{"model": "autoregressive pixel model", "dataset": "aerial photos of the United States (SatlasPretrain)", "train_examples": 50862, "image_size": 16, "horizontal_flip": true, "levels_per_channel": 4, "vocab_size": 65, "arch": "transformer_decoder", "width": 384, "layers": 6, "norm": "rmsnorm", "norm_position": "pre", "hidden_act": "gelu", "mlp_ratio": 4, "head_dim": 64, "fused_qkv": true, "bias": "all", "qk_norm": false, "parallel_block": false, "inner_norm": false, "positions": "learned", "tie_word_embeddings": true, "init": "trunc_normal_002", "residual_init": "none", "optimizer": "soap", "beta2": 0.95, "learning_rate": 0.0012, "beta1": 0.95, "shampoo_beta": 0.95, "eps": 1e-08, "precondition_frequency": 10, "max_precond_dim": 512, "one_sided": false, "adamw_lr_other_params": 0.00075, "max_steps": 14300, "batch_size": 64, "epochs": 18.0, "lr_schedule": "cosine", "final_lr_fraction": 0.01, "warmup_steps": 1430, "weight_decay": 0.3, "adamw_weight_decay_other_params": 0.05}
Rows from block 3, named by matrix and row number. Rows with one number belong to one neuron. Each number is 128 + 32 x the weight over its row's rms, rounded and kept within 0 to 255. All counts start at 0. Numbers have three digits each. After the name is the row's rms in percent of the matrix's.
# fc1: MLP up (model.blocks.3.mlp.fc1.weight, 1536x384), inputs 77-153
# fc2: MLP down (model.blocks.3.mlp.fc2.weight, 384x1536, transposed), outputs 77-153
fc1.262 098:137132116130142094153174121102049115089127163117109126170158118134107095134098153067144102127151128147118155095118093138117100073116132141136221144133092080046131141125129078164148137165094120109140102150122106209179169099086135109
fc2.262 107:135130163121089177153132129139190106163105097117155138132108141114071142111176097149134181100141119107102119108141078115140133194143151137144116093106190119107076062073150151083109097144110140094122139172160101121151146124104109089
fc1.263 101:101177160053126075118088109120120094156129176094138053095148088133160073164123148182066107115143125135152160134068143150137126118124131187100136107081064160131100145155149143108121087211172178145119111203130101140106157124175151106
fc2.263 097:164119081121126133150123117171169123146122101148104108178164101120110151126124077133148165157150155153117160121192184145133137180141124124122080099173127079121142118117053029180115189084183102162104162074086191119070140118147090099
fc1.264 099:109163161123097103094106117026108110164099149166120118111076123147110131108149152111160120111136129116071096111105134141104109120154101099179160205143128148123139059100154164057094114104151099125167090087116092126096191116139172136
fc2.264 105:157101126135087121122199125080119153115180109082123048185105122059087038136084185067121124150078130106187132133195103164149157117144178135111080125127178192118133106138170164134128113119111090159117161175148156123091132117148140103
fc1.265 103:199126147139119155119116150146129095123097133083099128152075104155128149132144153073140092134124158156083121153115181142122211161132129106129153099119116111199123181159103092118140166207161079130110113110086083170140169097129147135
fc2.265 102:138178095171069145124158179171080122131134133130116204166128128154181143146150181140141128156188145136127084113169116104170087081144108155122140154092120117127156092151170083056198152121132172150134173094125122165068115119195115162
fc1.266 102:136146128168126125113087102157179152185143117099071090180160137113145172045130146089159112129094091122131167102141154039125145131139179124134160113122122086138123104080118159164103167110102077112090152123140112197115140131149077157
fc2.266 105:082141159127162089094141134137173112102123158116109174117125113133112159175121107169099119117161194129156068174087203100153119119111111151171164152148152100126171107108104186079163137129170135123166153091159112083168135132135076104
fc1.267 089:168105117139114073112094093086152117120113138100121153109116112087146138118134111085066107120144099148074131160134108145126166063167119117094124127121156135113099132157151128117088124149126101081082172128119187156155169132102132167
fc2.267 092:132103112117132170165107123132097073133197102121108081144067200201097125105143090158141159070113130132139117147117100140189153169138140130176146135111078114147135146127150105055144073138130148133162147085085062116106112137149144121
fc1.268 098:207172157130099110102165121146084082177133178098082122143124133180093184103125143090115124173141177138114189127109121190197115092121109128151138124085054075157148140111105168158145107094133082108087197146119125157137153128122208138
fc2.268 106:123153157095109114088152177092166122136169155141114122153177092104112167163131133130098180103098135138133105113138160132157136169109106096120133104168146129120070101120165127135101074115106127141170121136135158128151120117168095021
fc1.269 103:095050112099071081144157166097188113177046114211136070146128088145157108163142160130160108117128163096079149111181137110114132112097136100162147135149095162124136140094090129133107148148107087122137115130115142164106156243141143125
fc2.269 102:111172123154087178110145076122133125193056119063115125124163081132115139107114160118119159167150134137086149122139166122146098144134128096086074107120172129056104110139127057144034140092125114110125155089137159152132105164126147131
fc1.270 101:106136175154178122123124155183191099136104124104061089129191089124087140104146155113109105125100125139176181101130164132113139136108147103112138116124134122100138085150109073159121108076119109089132174126139073154117166067147169163
fc2.270 089:114095069099129109113033157119115153167112097153118139105074116130145136116077065155107181136185221109147191122128131122135170164137155105147169142105076142149157095075112138122143119113115084112135114173119123110154153168079135183
fc1.271 103:093121108181184096105154156173148115151142124151168177133202087147117157110184189151088170123152090119113126106097105098105131095144122114102117144176107145144190098155101099123163069168156108092147128113121156134161081170085145116
fc2.271 105:122073112056080167162147121182090144078148153146117183090188131134125161153087128107120135097099079113158236115108143114121157123122111136241101163076103142114122113113070152056165162160133153096145100117117108128138077130134127135
fc1.272 099:152146141146148108121080113099187110094094111093126158107156098127120193128170135047158134122148130164053144124188102076114124191169107143175100079095147122122133088149095164095040068148140132142111126145080126143128117074157149151
fc2.272 099:164076198135140130127185109206131137120109103170123147091106156088128125128163159170146118101086197027163165148151174111102131156119100086101147152124140185116131138091160152159128100077091165097192132119149122130157141127098119139
fc1.273 099:132158085142143133137170094115086174149133151149100185099126133089114081109130184175124169090162152109137213129103113105089109157110117131160143087138130188117067071141136110094137169176079145181184126109160160108134115106123187119
fc2.273 092:183131128122101168034122140101181147194127107137138126191116150144155072124080151079112168154145133171097157088172159167120113152194186113145080138144161092118171107145147126155105107148118106138210135107128115138103109085103143076
fc1.274 105:154138163197150075109195134205148066121139098086140148117093110128102056101170096104147155098162104180099203102130163167147110148094102140108154127196116168123090137179100134078129089138112123117105139104115154158186098154137159062
fc2.274 094:138148143125126134077116137143155138167126136150173129152068120165092150115118138119145138157038135148171106141052113197104136191125113160100151124142092083122126182131112131111170072101166129054170099171109104106137069119135103190
fc1.275 108:150146132116110130144107096131140097065135117138095162194121060176069130222138145141124128129237168061129101177092127092089106083132119111121128162086073104115130151083103172151149113069124187145084133134148164087076093207107099095
fc2.275 102:101119118152141142127116127141134117112141161047099126128121114153093170081133125064166156132182149120087157140171089101082081143132144084176090126054172125170075169164147127110162131134181187145128094152163125151139111206102113096
fc1.276 104:117138110153164102128059060084168145096075135131182121134138114118108150080115152125133152114165216085127122136111153202170078092122137087140075081133093152154142131160082127172138148176208115132147135112165166045140068135074128081
fc2.276 113:141135125101130055119167132134124127103127069195086174118137137149132176132094121161166137142178133153124112149135143072143160143115131123113091084112051147157159116081189155128152110132134150089119157169092153121143100121153157157
fc1.277 102:191153159172135056106071120105184136185145149100072184151130116160108099108158132112141137111087085195106095082099094063052104135155134133119122141092111167105183117154117158149159119092166126127115067144017150116133072145181103125
fc2.277 101:034043170100129150145217078176128107134088162133159113081030184101098136139138157181136108154131114151142144171144171170083180108090104096175143139111135074114153137131146142096157118132061143135188186159162137145159116109110119132
fc1.278 100:099145103158075057094170096130149167227143109132147137096165176139068086091102154119135125060100144141213169128157140138116111069079118106113149106193089172110117157219151104107148128171126125099114150121048122144156142103148146093
fc2.278 090:134143143125084143148159062081166114141095100117084161098138056154119165143118100145096157109132098092089154137076132124160114164072132177135127090139180117124166139124129118124086089188115122137069119145142111115080125154169118108
fc1.279 100:136152167136089092107157114173086113134161131142142085133135186115142077134107037097132152100124171172115194122169155134098102115097118127141126126137193189105130104163057111124118102111168146128116133166086116144126104162153165120
fc2.279 103:111145086158191129112160146118097093124141166119130159129125184106076193125131148104140108127106092120113115133028072162093158167153137133171134149139126115154146152156137117086197131093162125092076112089117123121157052103128137168
fc1.280 097:126125170127136102104077104126141167116056159150046113111109163141132152120109107138105176122129140132127087186125107122106164089181142109092163153135100141119079131104107126154119094121132158128092149153096169124105151117154147176
fc2.280 100:129114158162128168102161169122083132127102172163137196094090117111108140111115156073124105122144085167101097070153125089127113130164144124135113136129079188128128164108115138099102118147158118107094143122175091139042123110145164123
fc1.281 098:149125177083172163075112170137095093164082141155158073173123115094137134106158164151086094083133141168176084156141145131125129214152100092111087142152088157120087142163121138171132112170113113127178057085088140089162068095115184101
fc2.281 100:161146099159121104125129109119159112171163123111123101097134144137123107121092137116094118143119154128201159119138130068130092167118124127181142144126205122108184070140156131140151109103118082161102144149113148164061120142100079130
fc1.282 097:083128181148097160125128078100194159114158098097093123172192173169087119094104086128126108064080116134153070139070111113155128109135162156130137090222129156048091109087170100120134069087123130112110052132150159122134097090067139091
fc2.282 096:087073124100146118121162126124155132130114134153117098076143152104170110145099087132120076149159082121087163174164099073149123140137151056097163093121134080140106164119117160102121110176147151132086191133176138101119122131137154152
fc1.283 102:111189165152165118130122074108131196091128114106122158120105108096137191137188150147069141113168100169085169123057109119063101121106102121158133118224140131138076127130155136053136131154168107143124108165096086162048167141148174160
fc2.283 109:114090149120119091177111104082117116143127149163017120128148079073108127110131141075089084141095084100150133165187127128186136176137167132138109182086141147133086153089101060185143075143109116162146170117110116113138152079190169171
fc1.284 092:170117132160145116161159089106075151134063123143065141144163146109091087150163077129108111079176169140117142130141110128146194131088093165192112112084154128115145174194167098141147066153115199117139163168141106158121117158108113134
fc2.284 094:087114136119188166075142183157124144131138097067098129208126099173168097117158077118117079174129160109135186131169183117090113105163098127074160185164111168130156188128156184098137081146145153089160090127168156147087089083114121077
fc1.285 104:070081127161125108119097137105136068107161087116070123091174133139131068125108133103168126097097110142073097163042127101122093154102134101067076091188176121152079146142125176139123135103116138101160128144161180139138151147146090134
fc2.285 099:124135102110129151158121164141081133142102139080162132133116107162099076104131139081099063173171143102133126117124112137146105173099114105193174083153139116102192083144079116070154129161083137161136104148089135156093094122157131140
fc1.286 096:111178135162087111100120173092092145087164025123160092091086130170206128129150162146125142120139130102179083120129180152135094160171118108127133067180135171125105122138108156093145162129124143190154112064128137129145060086120173148
fc2.286 095:078152164151073171140174143102156107089093121098113108215102138119098143110165106190075107149128088144140157150139148169106128113192144130060154127175170179165131086147184160120085109177110152181108148169115174125138150076207122135
fc1.287 105:135171094157161121152186201157092110174186077121112147124125116177095119111125144144205093107118090141092138169144117132134145131139095148138149089169120057082152175086150084086129186100215136147122089157097170144124137121199139109
fc2.287 100:100127148078154162136071116132090144108112091125110104133065106160173133126162150162121122152133116088124096100119150143128064149127136163165148102081090139147138052119161116150131119096127104091107072089091096083103104123051125161
fc1.288 103:128147117095126072162120124174107063130158134153120116122155169175171102120123123185137108150119123148118110164137142095166137136129128103190113114113181113141206133172165147179093162161149081150101145085105142133151134128202077134
fc2.288 095:156153108152173120136100128122067140161148125137173133136186076125210200176061147136132179147144119114193121152084170116135141095102144099173140121169136127149154116043116089067116130141144152123116189160097162088175100136152126116
fc1.289 096:131124170147148125146088160146147148043156126138135164150164140132096146107112139079127153068125119097101089167153108135087133128136099104149102139157135164162154156165165139104141131165171036151104142099165085098162110171082137167
fc2.289 100:138197153095122148123182094141147093138186143132079126163140112165127100138127057165134178130188128107127109079075099152163117118097151148103090097093121087131108124097107083159140083128115152130108118150129165153085134185135127098
fc1.290 110:177106190106081118146141130100127091133147125071149098135159131111127117100155098124109185184152089136124190122080144123143086090150141129094107140104162155143097130172086116112109131137179143158158118133070170131165122052184127097
fc2.290 103:117114097119142141041139156082121142149157139132128121186126134118114177165121113146117117171071094125139131160086124146067156185162128177122111092151149176118052129100111146089170120131152143041131142123078125135184142083163104113
fc1.291 109:101099145155096117118095111124136107118121095162172157167202100126147122113063129127094191113143146086151129054106095178080161056127140148118177090140129063101112121110109079229107157107192130128128160084125153175101123138153138197
fc2.291 111:121088068146119107133090138127155086170090082177117169089098111067135120145165112141114074176082137159065155166140168107200157150177200179125116165093128143115114188143072069087122087154129154062124138080126129145110068147117139152
fc1.292 095:086140150171160129154087134125115132144123155166100115146155129174159125085072142086157125136153046147151164114100071130092123133109117106172108126174161090125142157152077114180174112143129094082102147127174097186146168118135153149
fc2.292 090:090120126092180127092089135154114169105137079084102090110133150131154140186123134118094119143147145074183067147133158173094120098099104113157107170152097128146153119110182117105122155154153158144152081120118165104108121112182065159
fc1.293 093:128093077158109107114147092108118165120191070142088096134171112090122124122183121115157145119174149139117116148163146131132122088110160141099119082166126124122147058098143131127094145122090104155123076149123152115164127101126090148
fc2.293 091:157120150129111156174093136180147125032135142162165125101126082097135138090131092170146147160157158103174091172167139134141101113088158153120132078174104098097133126134100108153101069168143067139118182153114172108109095151136155107
fc1.294 097:113118154127142127118121173106155099153136160135167133158139101113156141112176078138143166113120100159140172203157120152093110117125150157131139084124092155108047145147147102182128112193170177142094126178116141080114123115123200096
fc2.294 091:128116120197158152104124162127174166101126121099114100074081167156116149105097127094174140128128110106074129067157205062140161166158098104052126165126141136146184129185121114103146155068123119127148162090123107107180143092070172116
fc1.295 092:107171145098113140137073108136104130112105133175130062145079133072115132108165112130175080045108072129115077116121140112218139119164155092153089155095154183075111134084071116114134086136126069171188141076118150158114086167157150124
fc2.295 085:124162120089191174061175163126168186098084081135174093071182170097131101127145170139141132106094112146189106110170189081097123110098049113123132092130092087146126142088141159190143138086075133053127125115113110099107126126148158054
fc1.296 106:135131121103120132161056132171119148066134140089111143136132159120177134088187130111163186113138092163115100187126106134202175080112110086069127116122117079070145140177150077120136094191105142143210157147155096106192099113144088152
fc2.296 094:065196106125083165130115143148145075143105129195104129117144173130109121171198117127137078126097150102103119144101166072098117176112116119125097103152131119145114150156122126096152106116120084140084189069131158123163166137127182121
fc1.297 111:168145127125139129109123134099145180166145087179162134114118103138142147096104132072119105172087172147144149173128075135082128121179073092144064113115074116114133092112181133148151132153082125086138115140099103105118164153158177173
fc2.297 112:125099147135109127062158120101191126123159130164137050175157106116169143127159095075137140102142142122132172172104123137171151129135137154083157118146153065052186148206122140109078129178168093046128135067155158098075149119116103137
fc1.298 108:141157091125104146132079139128105139107078188122111115162131130134107161128100158091100149096147144136126155119129107145118132117111155170160122110118176151154105102137131142136119170104136154138169094091119137125116160114156083066
fc2.298 099:158113096114111179124178132130101138165142148145114111136066100188139129128153182150158180154129122102140105082188112118028195126149140171088121126142142110087130134116075061128148079131187109067132122076125194136136115106175156072
fc1.299 097:169132127164150141121153130114215151182125159107098136068104165086083140171162115149135098105107094116130088113124135094141095118118122109097160119100086097111121193170111140148080135087114108116100126147121154153117143168196091136
fc2.299 099:157156093120103159169120144111122122086095147131149114119151170120150185089126120193104144121109108123137141167147122158175096139154137130147106172085170117117081087145130112094138110106086135153111134058161117119168114089069158111
fc1.300 100:161150142094140111224130166166075134172144153151111088184131103118118149073136158181138125080106115106037147130166149097093118091137117124123116162131133074137125133109118086136087108117082152143120119125157145128157165130108068102
fc2.300 102:090152114153111090120180069129132191131050125115189181104140038133114097157132071123108110143166096196159062113070085111132132153112098128119161157113119151106103104147156109065121131127088171159116165095129146148116112119119134143
fc1.301 092:095095116079098122108084106134128106147125112066152105160116145121121125122136095128107119136117142166094204143177111115115154092095131162111120118101164125150060139203116163111131123185115091101174091135080096185177119121154152090
fc2.301 097:145115091134130107093152155129138113122178098152157152152128109139131129136093098158105145144123058141111097146071117127193154161141125139159101117160103158102108122120157050125128127080132142074143151128118137073169144082121143118
fc1.302 089:098148161118116122111133178173133129154088129176113115101166196144127103097058094111201113153116105133125199139119149132115137113194121166149164109175182112209117141119095122135100176131099150123099157127165113176142135141162181103
fc2.302 094:189147147134186141095123116040138153133153141109143104097145159101086074088113134138134170158082119097160084128166141158134136149123192142077128150116154122107083140184162142000098117128130148140126114147111183109118149141114143098
fc1.303 113:129126147137106163131113154098093111116123150131153153129072121144173127136089130146142176151067192130071104131129054155123200091108083125071088056098116115130085074185146107053141136114149107167117084125117088156183077103163091130
fc2.303 112:111134058161151067143174118139145122140104034187105152120088165195108142140148105198095142152095156123108085096132087088128109120087110118138109221087114124158146120146066093171181119054118103125098168126121124072109097087155156111
fc1.304 097:099097180158097107084105121098132096071108152114138113119145101114115082129148102102086128118114108131118153080102103103094168070159115138127096152164149122132073127086190096110063090159120126140081135165104174203103179092170133174
fc2.304 095:156106081100167123113163094136064124103120134158108100153095142142112122071118076141114151132105134151193082167187137119148130173159121138132121133151135116151145181143123104124155142159134098170140153105081091061082142086162147094
fc1.305 103:158114089111126060140139089088146123195134165113084162162084184132122122155132129118138116060116111151103140121225141081053116159144151107139168144132093077111116096132118123114090113137154142100149110140081199081135163086156089119
fc2.305 098:114114142130101175109129108123147070121138177149109091112050172114140140136103129121206141090168142125138124138166106135095115165136143137152122097082183122148149138149113163105085142054117147211120082127111097129090130099150132143
fc1.306 104:094174085160124142170146107142097147112123092102120139089169070130158127169202114108120093126093138155182121126133138207104175153121103143097192127105152105157107144164138114126148154113074132167177130139100152154109153133066093104
fc2.306 107:153099109100098122117140140089090131150085155052090169199148148123128138134105107135141115109167120135067149140136042108151116109150117037145176136133131115135151143081183143166113091118137145124163158108075155144157118123078125184
fc1.307 098:190137105141111133144179153157033095111091083079142116101134146122070124094100151082124134103129122106117157165129098166147115145140130075098114055130126049088092144066142148063145082155160106134084164025106160176123061165143106157
fc2.307 107:072132100129043117121099113126159130178125149168125119118093188131197080154175143084145136136208159146094135168108122148201112153158149117131118107093167145143121088088117193093120154123116109160056149095121122126203069062145121189
fc1.308 104:174138095168130089134083111159077124143130167133138186169129126161122088103096113130154138141142120099103189137145106176116131100069121117133143096101167132077078137160135120175143161082121114103138140126128096127142152185167163052
fc2.308 099:135171071106077111104116097101125064131108174127122123148094119111119067110141091155103183148112139102151197128146101086097138174083076108149093184101161172129127102075179066075105089091153169098098189079100174167163130131085154136
fc1.309 104:111139103086124072078123147121122108169117095078144091133199127130101078148164168143127093072103155184114151058152181111121155159114168134085129091116096098125145115102123095198121129118079125102085094103089131147081116105186120090
fc2.309 114:194127123188136100169170150127126150170121135113113103126130146148141125089072097096082104142138143103110117154159173204148129144137104164122138140128141150127129138167123175142145094166201154129169126172117104121107151114104188146
fc1.310 091:118133151140121102114070082119178107158095147245059160120077130101177137151122107123112077154073137145162112149161127157088112066146097128145165134169118127157073114137160132146141122091192138110147148151098124145165143100105161081
fc2.310 092:124129170158146129121189186106116108153125175107121142122099132108147131095113154077196147168097148155114115174100133184095180131157108159136106142099103121148162171103107167104184159130156144203131141155153182125082109121129192139
fc1.311 097:105141111191116121085163146106167128195162067133138136099136082160186122162150074141116107113106063169145124083119113133130154100084129161169123081145114202091112089135107187142168119109095168126154116143143052187109151153124179127
fc2.311 105:120118127122077155113147121120160112116101139149118104057090118068146197148118208105117163134149160138182182058093101176134165153156157113112110173142119099124186148109093129146112100141122060194108127065096156093118155065145174144
fc1.312 101:154095138117223122095137132152119135121129159128180097197181190160163112102135141138145131068173120103124111118159087081129127107124116122099177129122081145181152128100105135136155072150105077106144166041152129138159147128144147150
fc2.312 107:090134055100153119199124161082101176180152116182134173088122171173158084144197092119105143181153154113151202143165131115081166100114169125180087133163144131126151160144156170095156151112115174108136147146168136118129109119093156115
fc1.313 084:134070122131123135153130157121126141101177115159155110091170057165091092091132118190134123094151135121118052132184131126121121140103085143093128148149114107057157110142116091101103136118125160101121091161145173097170133130095131159
fc2.313 081:146145156167140124136125131104102054144135151098160142123133122144130083161148084133118128141102148168205129120103201127140160073094056079105128041098076127111118142156120128130131110152118126153173127170112153125052134128154134125
fc1.314 106:127135113123134065103137109147138108114198147088154168207156104152058161160127134188138122098125110187148176170148105104075129078150145115147146109139034089108094126103142101192198101093027126132127070156117119112129119135113157175
fc2.314 095:150141184192131175096114119136089082058143119108172140116112158115121131086132140140104091108158108182106121202126076175106137176091129134095101126112048144114172168123145157060162133158129141098181098144100187104091128097090139139
fc1.315 084:130130212158130072094106041090157102194145113205070121133116088158165195139143101110088075169088082129079129108185151118093105055084115139160142124147185115150129096122170124154134194103166103119166123133072117162147174148144136096
fc2.315 084:114079139144127124073211095121083119158133133116206130125108097118121119149121151131208130167117135145205116127131124166121125111144085070117099102099113117137180149136123136093153129155144143151080164120142200111070136138135201104
fc1.316 107:171103155121091168128158179064172134116120110073096105113104076119102060065108142166139160126102163125067053121127119161059122124076151093100131100155122127160081137119138116115187124109144122105098124049109110143133159139125087097
fc2.316 103:102086165126133108086181122144106125123168106117096124150130111189128190112123124141122126153084117151110141141129109111092109171141140226138151113088125152139083081128192114169176139133180139099120183138121137126090107127106139115
fc1.317 095:102115118096122107191160121084110197120126104099110083147120100111151144160149108117181121072122100093135123101084082089127132128070107156079145156144205140117106111075109108136117145134110155151146051134156104129141152075123091131
fc2.317 084:227156113205106169090173109153125143087052130081185140092086148144106117102110125100173114118107181129112097176168159072111121152122172183163080112097136114160120109126118150091124127118125138083123161128100146106110165097134111130
fc1.318 093:098156163112088086135176137111155121131049104158084125175154091077154127093133114192127111214139125138140167087105140144102071083115168113129155067095111194186106117180135104130126116196159125115195108187175123169161143145056095121
fc2.318 082:088149059093127142113074111126145126121161166095136215148116130145082105120152170076113149150162109164146152155202154184123174190096133131182107170133112099109122114132157101135145155138117089059136140086094121095135059077131094146
fc1.319 098:140117220162135132137195136141197164098212109152109112149073158164116170051125136071141169093101140111075178105171122141146121096077181045101180083171117162152105101111133155134228159107122116176128114099131075121101083143060170101
fc2.319 095:159117119083067175097169126122182145095146145164111095151109139105105083192109102157122132100185106118168094153136137152112157175219127143108097085134107126131107159085130118156067179160072145162193122122078145143066153131165145123
fc1.320 103:143113153151148197127130117152122135150171147118089098099156139173118135151160132176112148088146094157134117148122125166110159099142081106147141118176098120094148153167083132092155081080188081042121117103158152128105176174168126154
fc2.320 093:080154102097101114156164112196150132092093170064124135102147145135196117169074127136039157138145149151126116084120148107131099147142192138137118089150129125131124131090186170044132125111109160173106188112150110127185124117082099108
fc1.321 105:165102119145209096156075126170156079168070103129059142078177154112098060157065144100146140153161130078055152148123108174189128144129155143173151093071141095168058181152113182089159152170130072090068164199102127110095142127124109121
fc2.321 104:115147157111099132102138091091086127094096075164129125082196075160128096130119137115102129129102123118121087144168090125120141135111093165056129134160122123147146128125143094092116108141084114118050142130120167112096184135109064179
fc1.322 107:069126128098081081123120152074077168152096149147110124145170123093114094126149118092138128160093162127109143134028176135122103139141107083123079109110150117129060181191138117129122113144135118142178126128152065086156095158108114103
fc2.322 106:122117110156113159144068060200184130133149157111160170087084142088159142059100107112133144137160161143109108137135134146146115143127100158158131130127090148127110140106091144165199112109109107138155140112159128149160096101109115131
fc1.323 105:166139137151140144105094104168163161152099072163175084041171170120122140166118119131142124062035095133145103106147088146122089155085055111074107072074124149124107095107117174193164093111108165093117114133118157101142159128133121140
fc2.323 105:109146087151155135179131074102141122125151098095142084109085090086118125150032121074113071142169119130126120143110144128151167102156113060112137165102130153099222142110213134102126105096037233111197123126164126109149169184124143150
fc1.324 095:102111133140149110113135176108092105125063189137111121121217152201103116136130155121136171098089175116149133085075120158120147054159115086079155220083053150150150121121125110115059113134134103077119174063126127127165141166106117120
fc2.324 096:134086152164099121144133125113203184105232107152094120149116146182128108115138098171183160142107071121084110134162135171143145148095128169130163076145121172153126129138090173135137176167092163113126132125141117105160137112110122067
fc1.325 091:094164141117163118184134186150103095146118139095124152131153091113140105108154086092115110074132145159159147172111122083125103104079051150118175193100153087152089136121158184201105076152101063120200142081131130105067088108151100179
fc2.325 096:083180080130127116134127091158134098152156094183122100105152110101175136189167082105094137164120142095152127080136139131092115092090174082148088133121171116119114162146059129113093097149120088059128143107140116123168116138158094155
fc1.326 105:126173165147134163210152123166062073085181111149160072111142158137144126115067109149161120152082105142103086145099150179144148122067124108137171120122156092072132096110089115140077070122138107142082122236086115104138121118143119155
fc2.326 103:139154126070104132173076083179118117103128153164129149094106109113079120161147193069115153109113176138117151108146113107124130141156139110101097157158122115165080204176124136134128071117046180109153137094101144135174153106195109137
fc1.327 110:086145065095165142109143158113138084137129091102152075111142060122148137160077127110196137171145139110085156106117098138126140085156087095128098165141122131105107182169149122171134115068136139146086130109235146151184168150153116087
fc2.327 108:121079154187133113114126107122092112137175162146085105146095172149166112181180144147062137148147115138131152090153101184128157129171104134155145102156152129154124129092093122146099149135116146128145143138134141136124114108114071130
fc1.328 094:138100054159157085159161075131174099129166090155139077131155170168135120187100169101130181068169166178097113178100072073071156081116106175144138147107112115128113084104057146115109135114157139148082132135172112150145099109137107136
fc2.328 099:108056087113130134223102072114087162116108102155159121131102121128134191165127141154134055181112132152092172116123153132145136150094091119119166116075113128069165166100193121128165108175110158183125077133165150134116144175167109102
fc1.329 098:154138103113114122113136115107074200102196117132179113135110138139087123105173102134098118119145160106080113119185162124092067080083166106094139124176131158160140146122104123121133163130076159135119123110160194108149093115085116131
fc2.329 094:127124127078147128136157085144130108136087105127100227142119121159165079122144137131129131149125068107113126126147088134132187105120145146116047084119096055096130118039131196106112113111137140103129095100097082098156126159156115123
fc1.330 102:093135121139123141166146127095113130139124095195077143134074036156115089117099124088151143150143169112180106171124078125122084125118123123133163187150179109132126142173110078170152136191124077125151066131173097134162147114138144143
fc2.330 095:190118140111114153159102169157172123205107095123109097137113144095114105078138122188102107078081110159132143137095131075087147123120142081236096119118117155090081119103155158123141100132075131102121075130127101126170085137138152131
fc1.331 099:088126188136120166179122153143122133193163159164158116151147178159120204105133158185145087124161146171156116075144074125143173151113129110107154171078085055091164109131181147183168142114190113155148163142172142138083134100057199120
fc2.331 108:107224099171110189088142134140098162118084107116179110110141161170103129086180126117114128127111109100091157133135155161094119125177083145130093170142100166155104087116181197129106149145122116068082114168160106108157146114159169168
fc1.332 109:031098167104140124121123110112134118089129086100145132121126100130113085169091089115150096135138192114142118145158098145153128066098154154159142119075093094162130085175111139179104105126199140140163112078088182132076103176140148155
fc2.332 094:154202108119118130084119139123107160039092134109184115099070160150063138119133166128101117096133126179086077140123116139045093175167117112137134115112093136133130152089095131104117093126201159158188117152091057134111127117088099159
fc1.333 103:146080124098112136146044100107079096104088161149119185156187168139050133130133105109146128141103105091073110136138087095089183122127155086119113112121119094135207135152144141149148130079075068121059080171173094088099122141138135120
fc2.333 106:125140116126126173097172115104110135163061094141125127130115136070162142109086100220113162130151105170142148092098154056071155138195142140110107149053166137153141150153112132123158089124120214180135129134129098107130144100110153084
fc1.334 101:125102118143175078074153135148140162158086112080120150202109142139135152146120140142151139130130175126078104125128114111149118117153165165142087122124111106132128111041152132113172113175186133190058141132098144136170125138154141147
fc2.334 113:127091100150096106123120172132153130115153164157138122124104144121182166126128077135093178214194113118078124132112160094121142188172138127149092071166088153159165080178209186095088155126206116201110181113114173142079101135096154134
fc1.335 102:098126095039070129166180165171109088152132105076144121143103161126080129141171172124087134157103167172096144126100101107091129118133127140141115061157137151163121144148144069146091095106166114128119164182107080100146118138099172116
fc2.335 104:168066097126136083112099116112145091121115101180150173172128165124146138191154199165126147099102126114121156161150092137175113125077113177122148166137116166091120076149185142174177127129159134128165114109107135174135128160177075137
fc1.336 104:088109151137140054103089175129136105177189111148133116096136186144091131130167110122166085141096192148051103064096182180102114194115128108141120101093120132184088121184125141087172204067111130094135126104082086080098102146137111088
fc2.336 107:090124095096149172138085115128141130080137144084080140117126060069101140167146102117180151047111144124139073131136144070143080065144100108087146112142120109105112162124069136111138105164112178144047148139056126150126094127165200084
fc1.337 107:162163141096161109133050149141126116101102119090155179096159170089156168133086191137138098109122149138094147155191147186125118116159125100175161144124153106113157152075084146120131194112164165138141085107161169138088055145188126156
fc2.337 107:101126149080147127112108108153160171119175094113156156112166115107147130124108127102147180024142117106159146104128130175086148125182092104193102146117101137167108141114185124120158177182118195118151133168152153092186123121147106089
fc1.338 096:142065153144191117142144101097139170145139098126120138151099085137142104141157106131147145147070138146114078120128151139099170162129093120127165109155136122171101127151132122152156129100121132129151043098118134147166159154063143117
fc2.338 084:106127128149118132142144132125156108165144124141119147069110130184118098091115134072113165168108092131127184155184080137115125148138167123151112127127139177123101153073186124097103158158153162124146097138081141202085119102139145102
fc1.339 104:083128075102115102171090128112139180199156067145097129110183077145118110132137096135088219084146134111142160170118131136126123121061051117171102065101092087100094039164098113073158136165156118147124128136112110120184072137145092138
fc2.339 110:088113137124135092132110146108107113167149103160109124169146190074146108065103113108140123155137153161110141105166159073186139110143132180178077185115128143116107132120080136086137138151152099121149075087127159158121129101175104203
fc1.340 108:209191090147132173097166157150134095144112158043102158091098071119146124122129193122192174092141136116073153056060111126143140147113129148170120105103113114187092101110102184137147139159175153095153160120158105110103165157142132037
fc2.340 103:127073120096115156111060098117128153102099159121179139120139160176181142077129080169105132147113137148130137110141114125140113196105161109079112136128131204094169119113042182094133073143159142112187146087133075094119106167074127104
fc1.341 094:196100135118106117170136116164115156137169162104156139128078157107110110130134118170119156137143102087118101098089144107074167137146109152190126194112129115141085151151119147137168163140134146136175080141075150128131094136077167097
fc2.341 098:097130062159106113088098106116203141114057163193106105133111156059088147114134126100117108119147172136095142145144126132086096113160070071125125128131172139151111142141162133122144134144096110084131122141118126148123131121182118128
fc1.342 097:150127110145139162092160157167158110152172126080133148125098168162112116122145156181162144058107146144135109201098086129136132147164109127073155134194053174114105088104112178107144136142138135116120132085147179101223177186117079088
fc2.342 093:139110129082125174172106108114137122172138119134054140120127110118101170114165098159085175117156104115095118125147176167107166128166167110162155146160129151131193120087104070123172168104065109139173181140137129156137076110099109081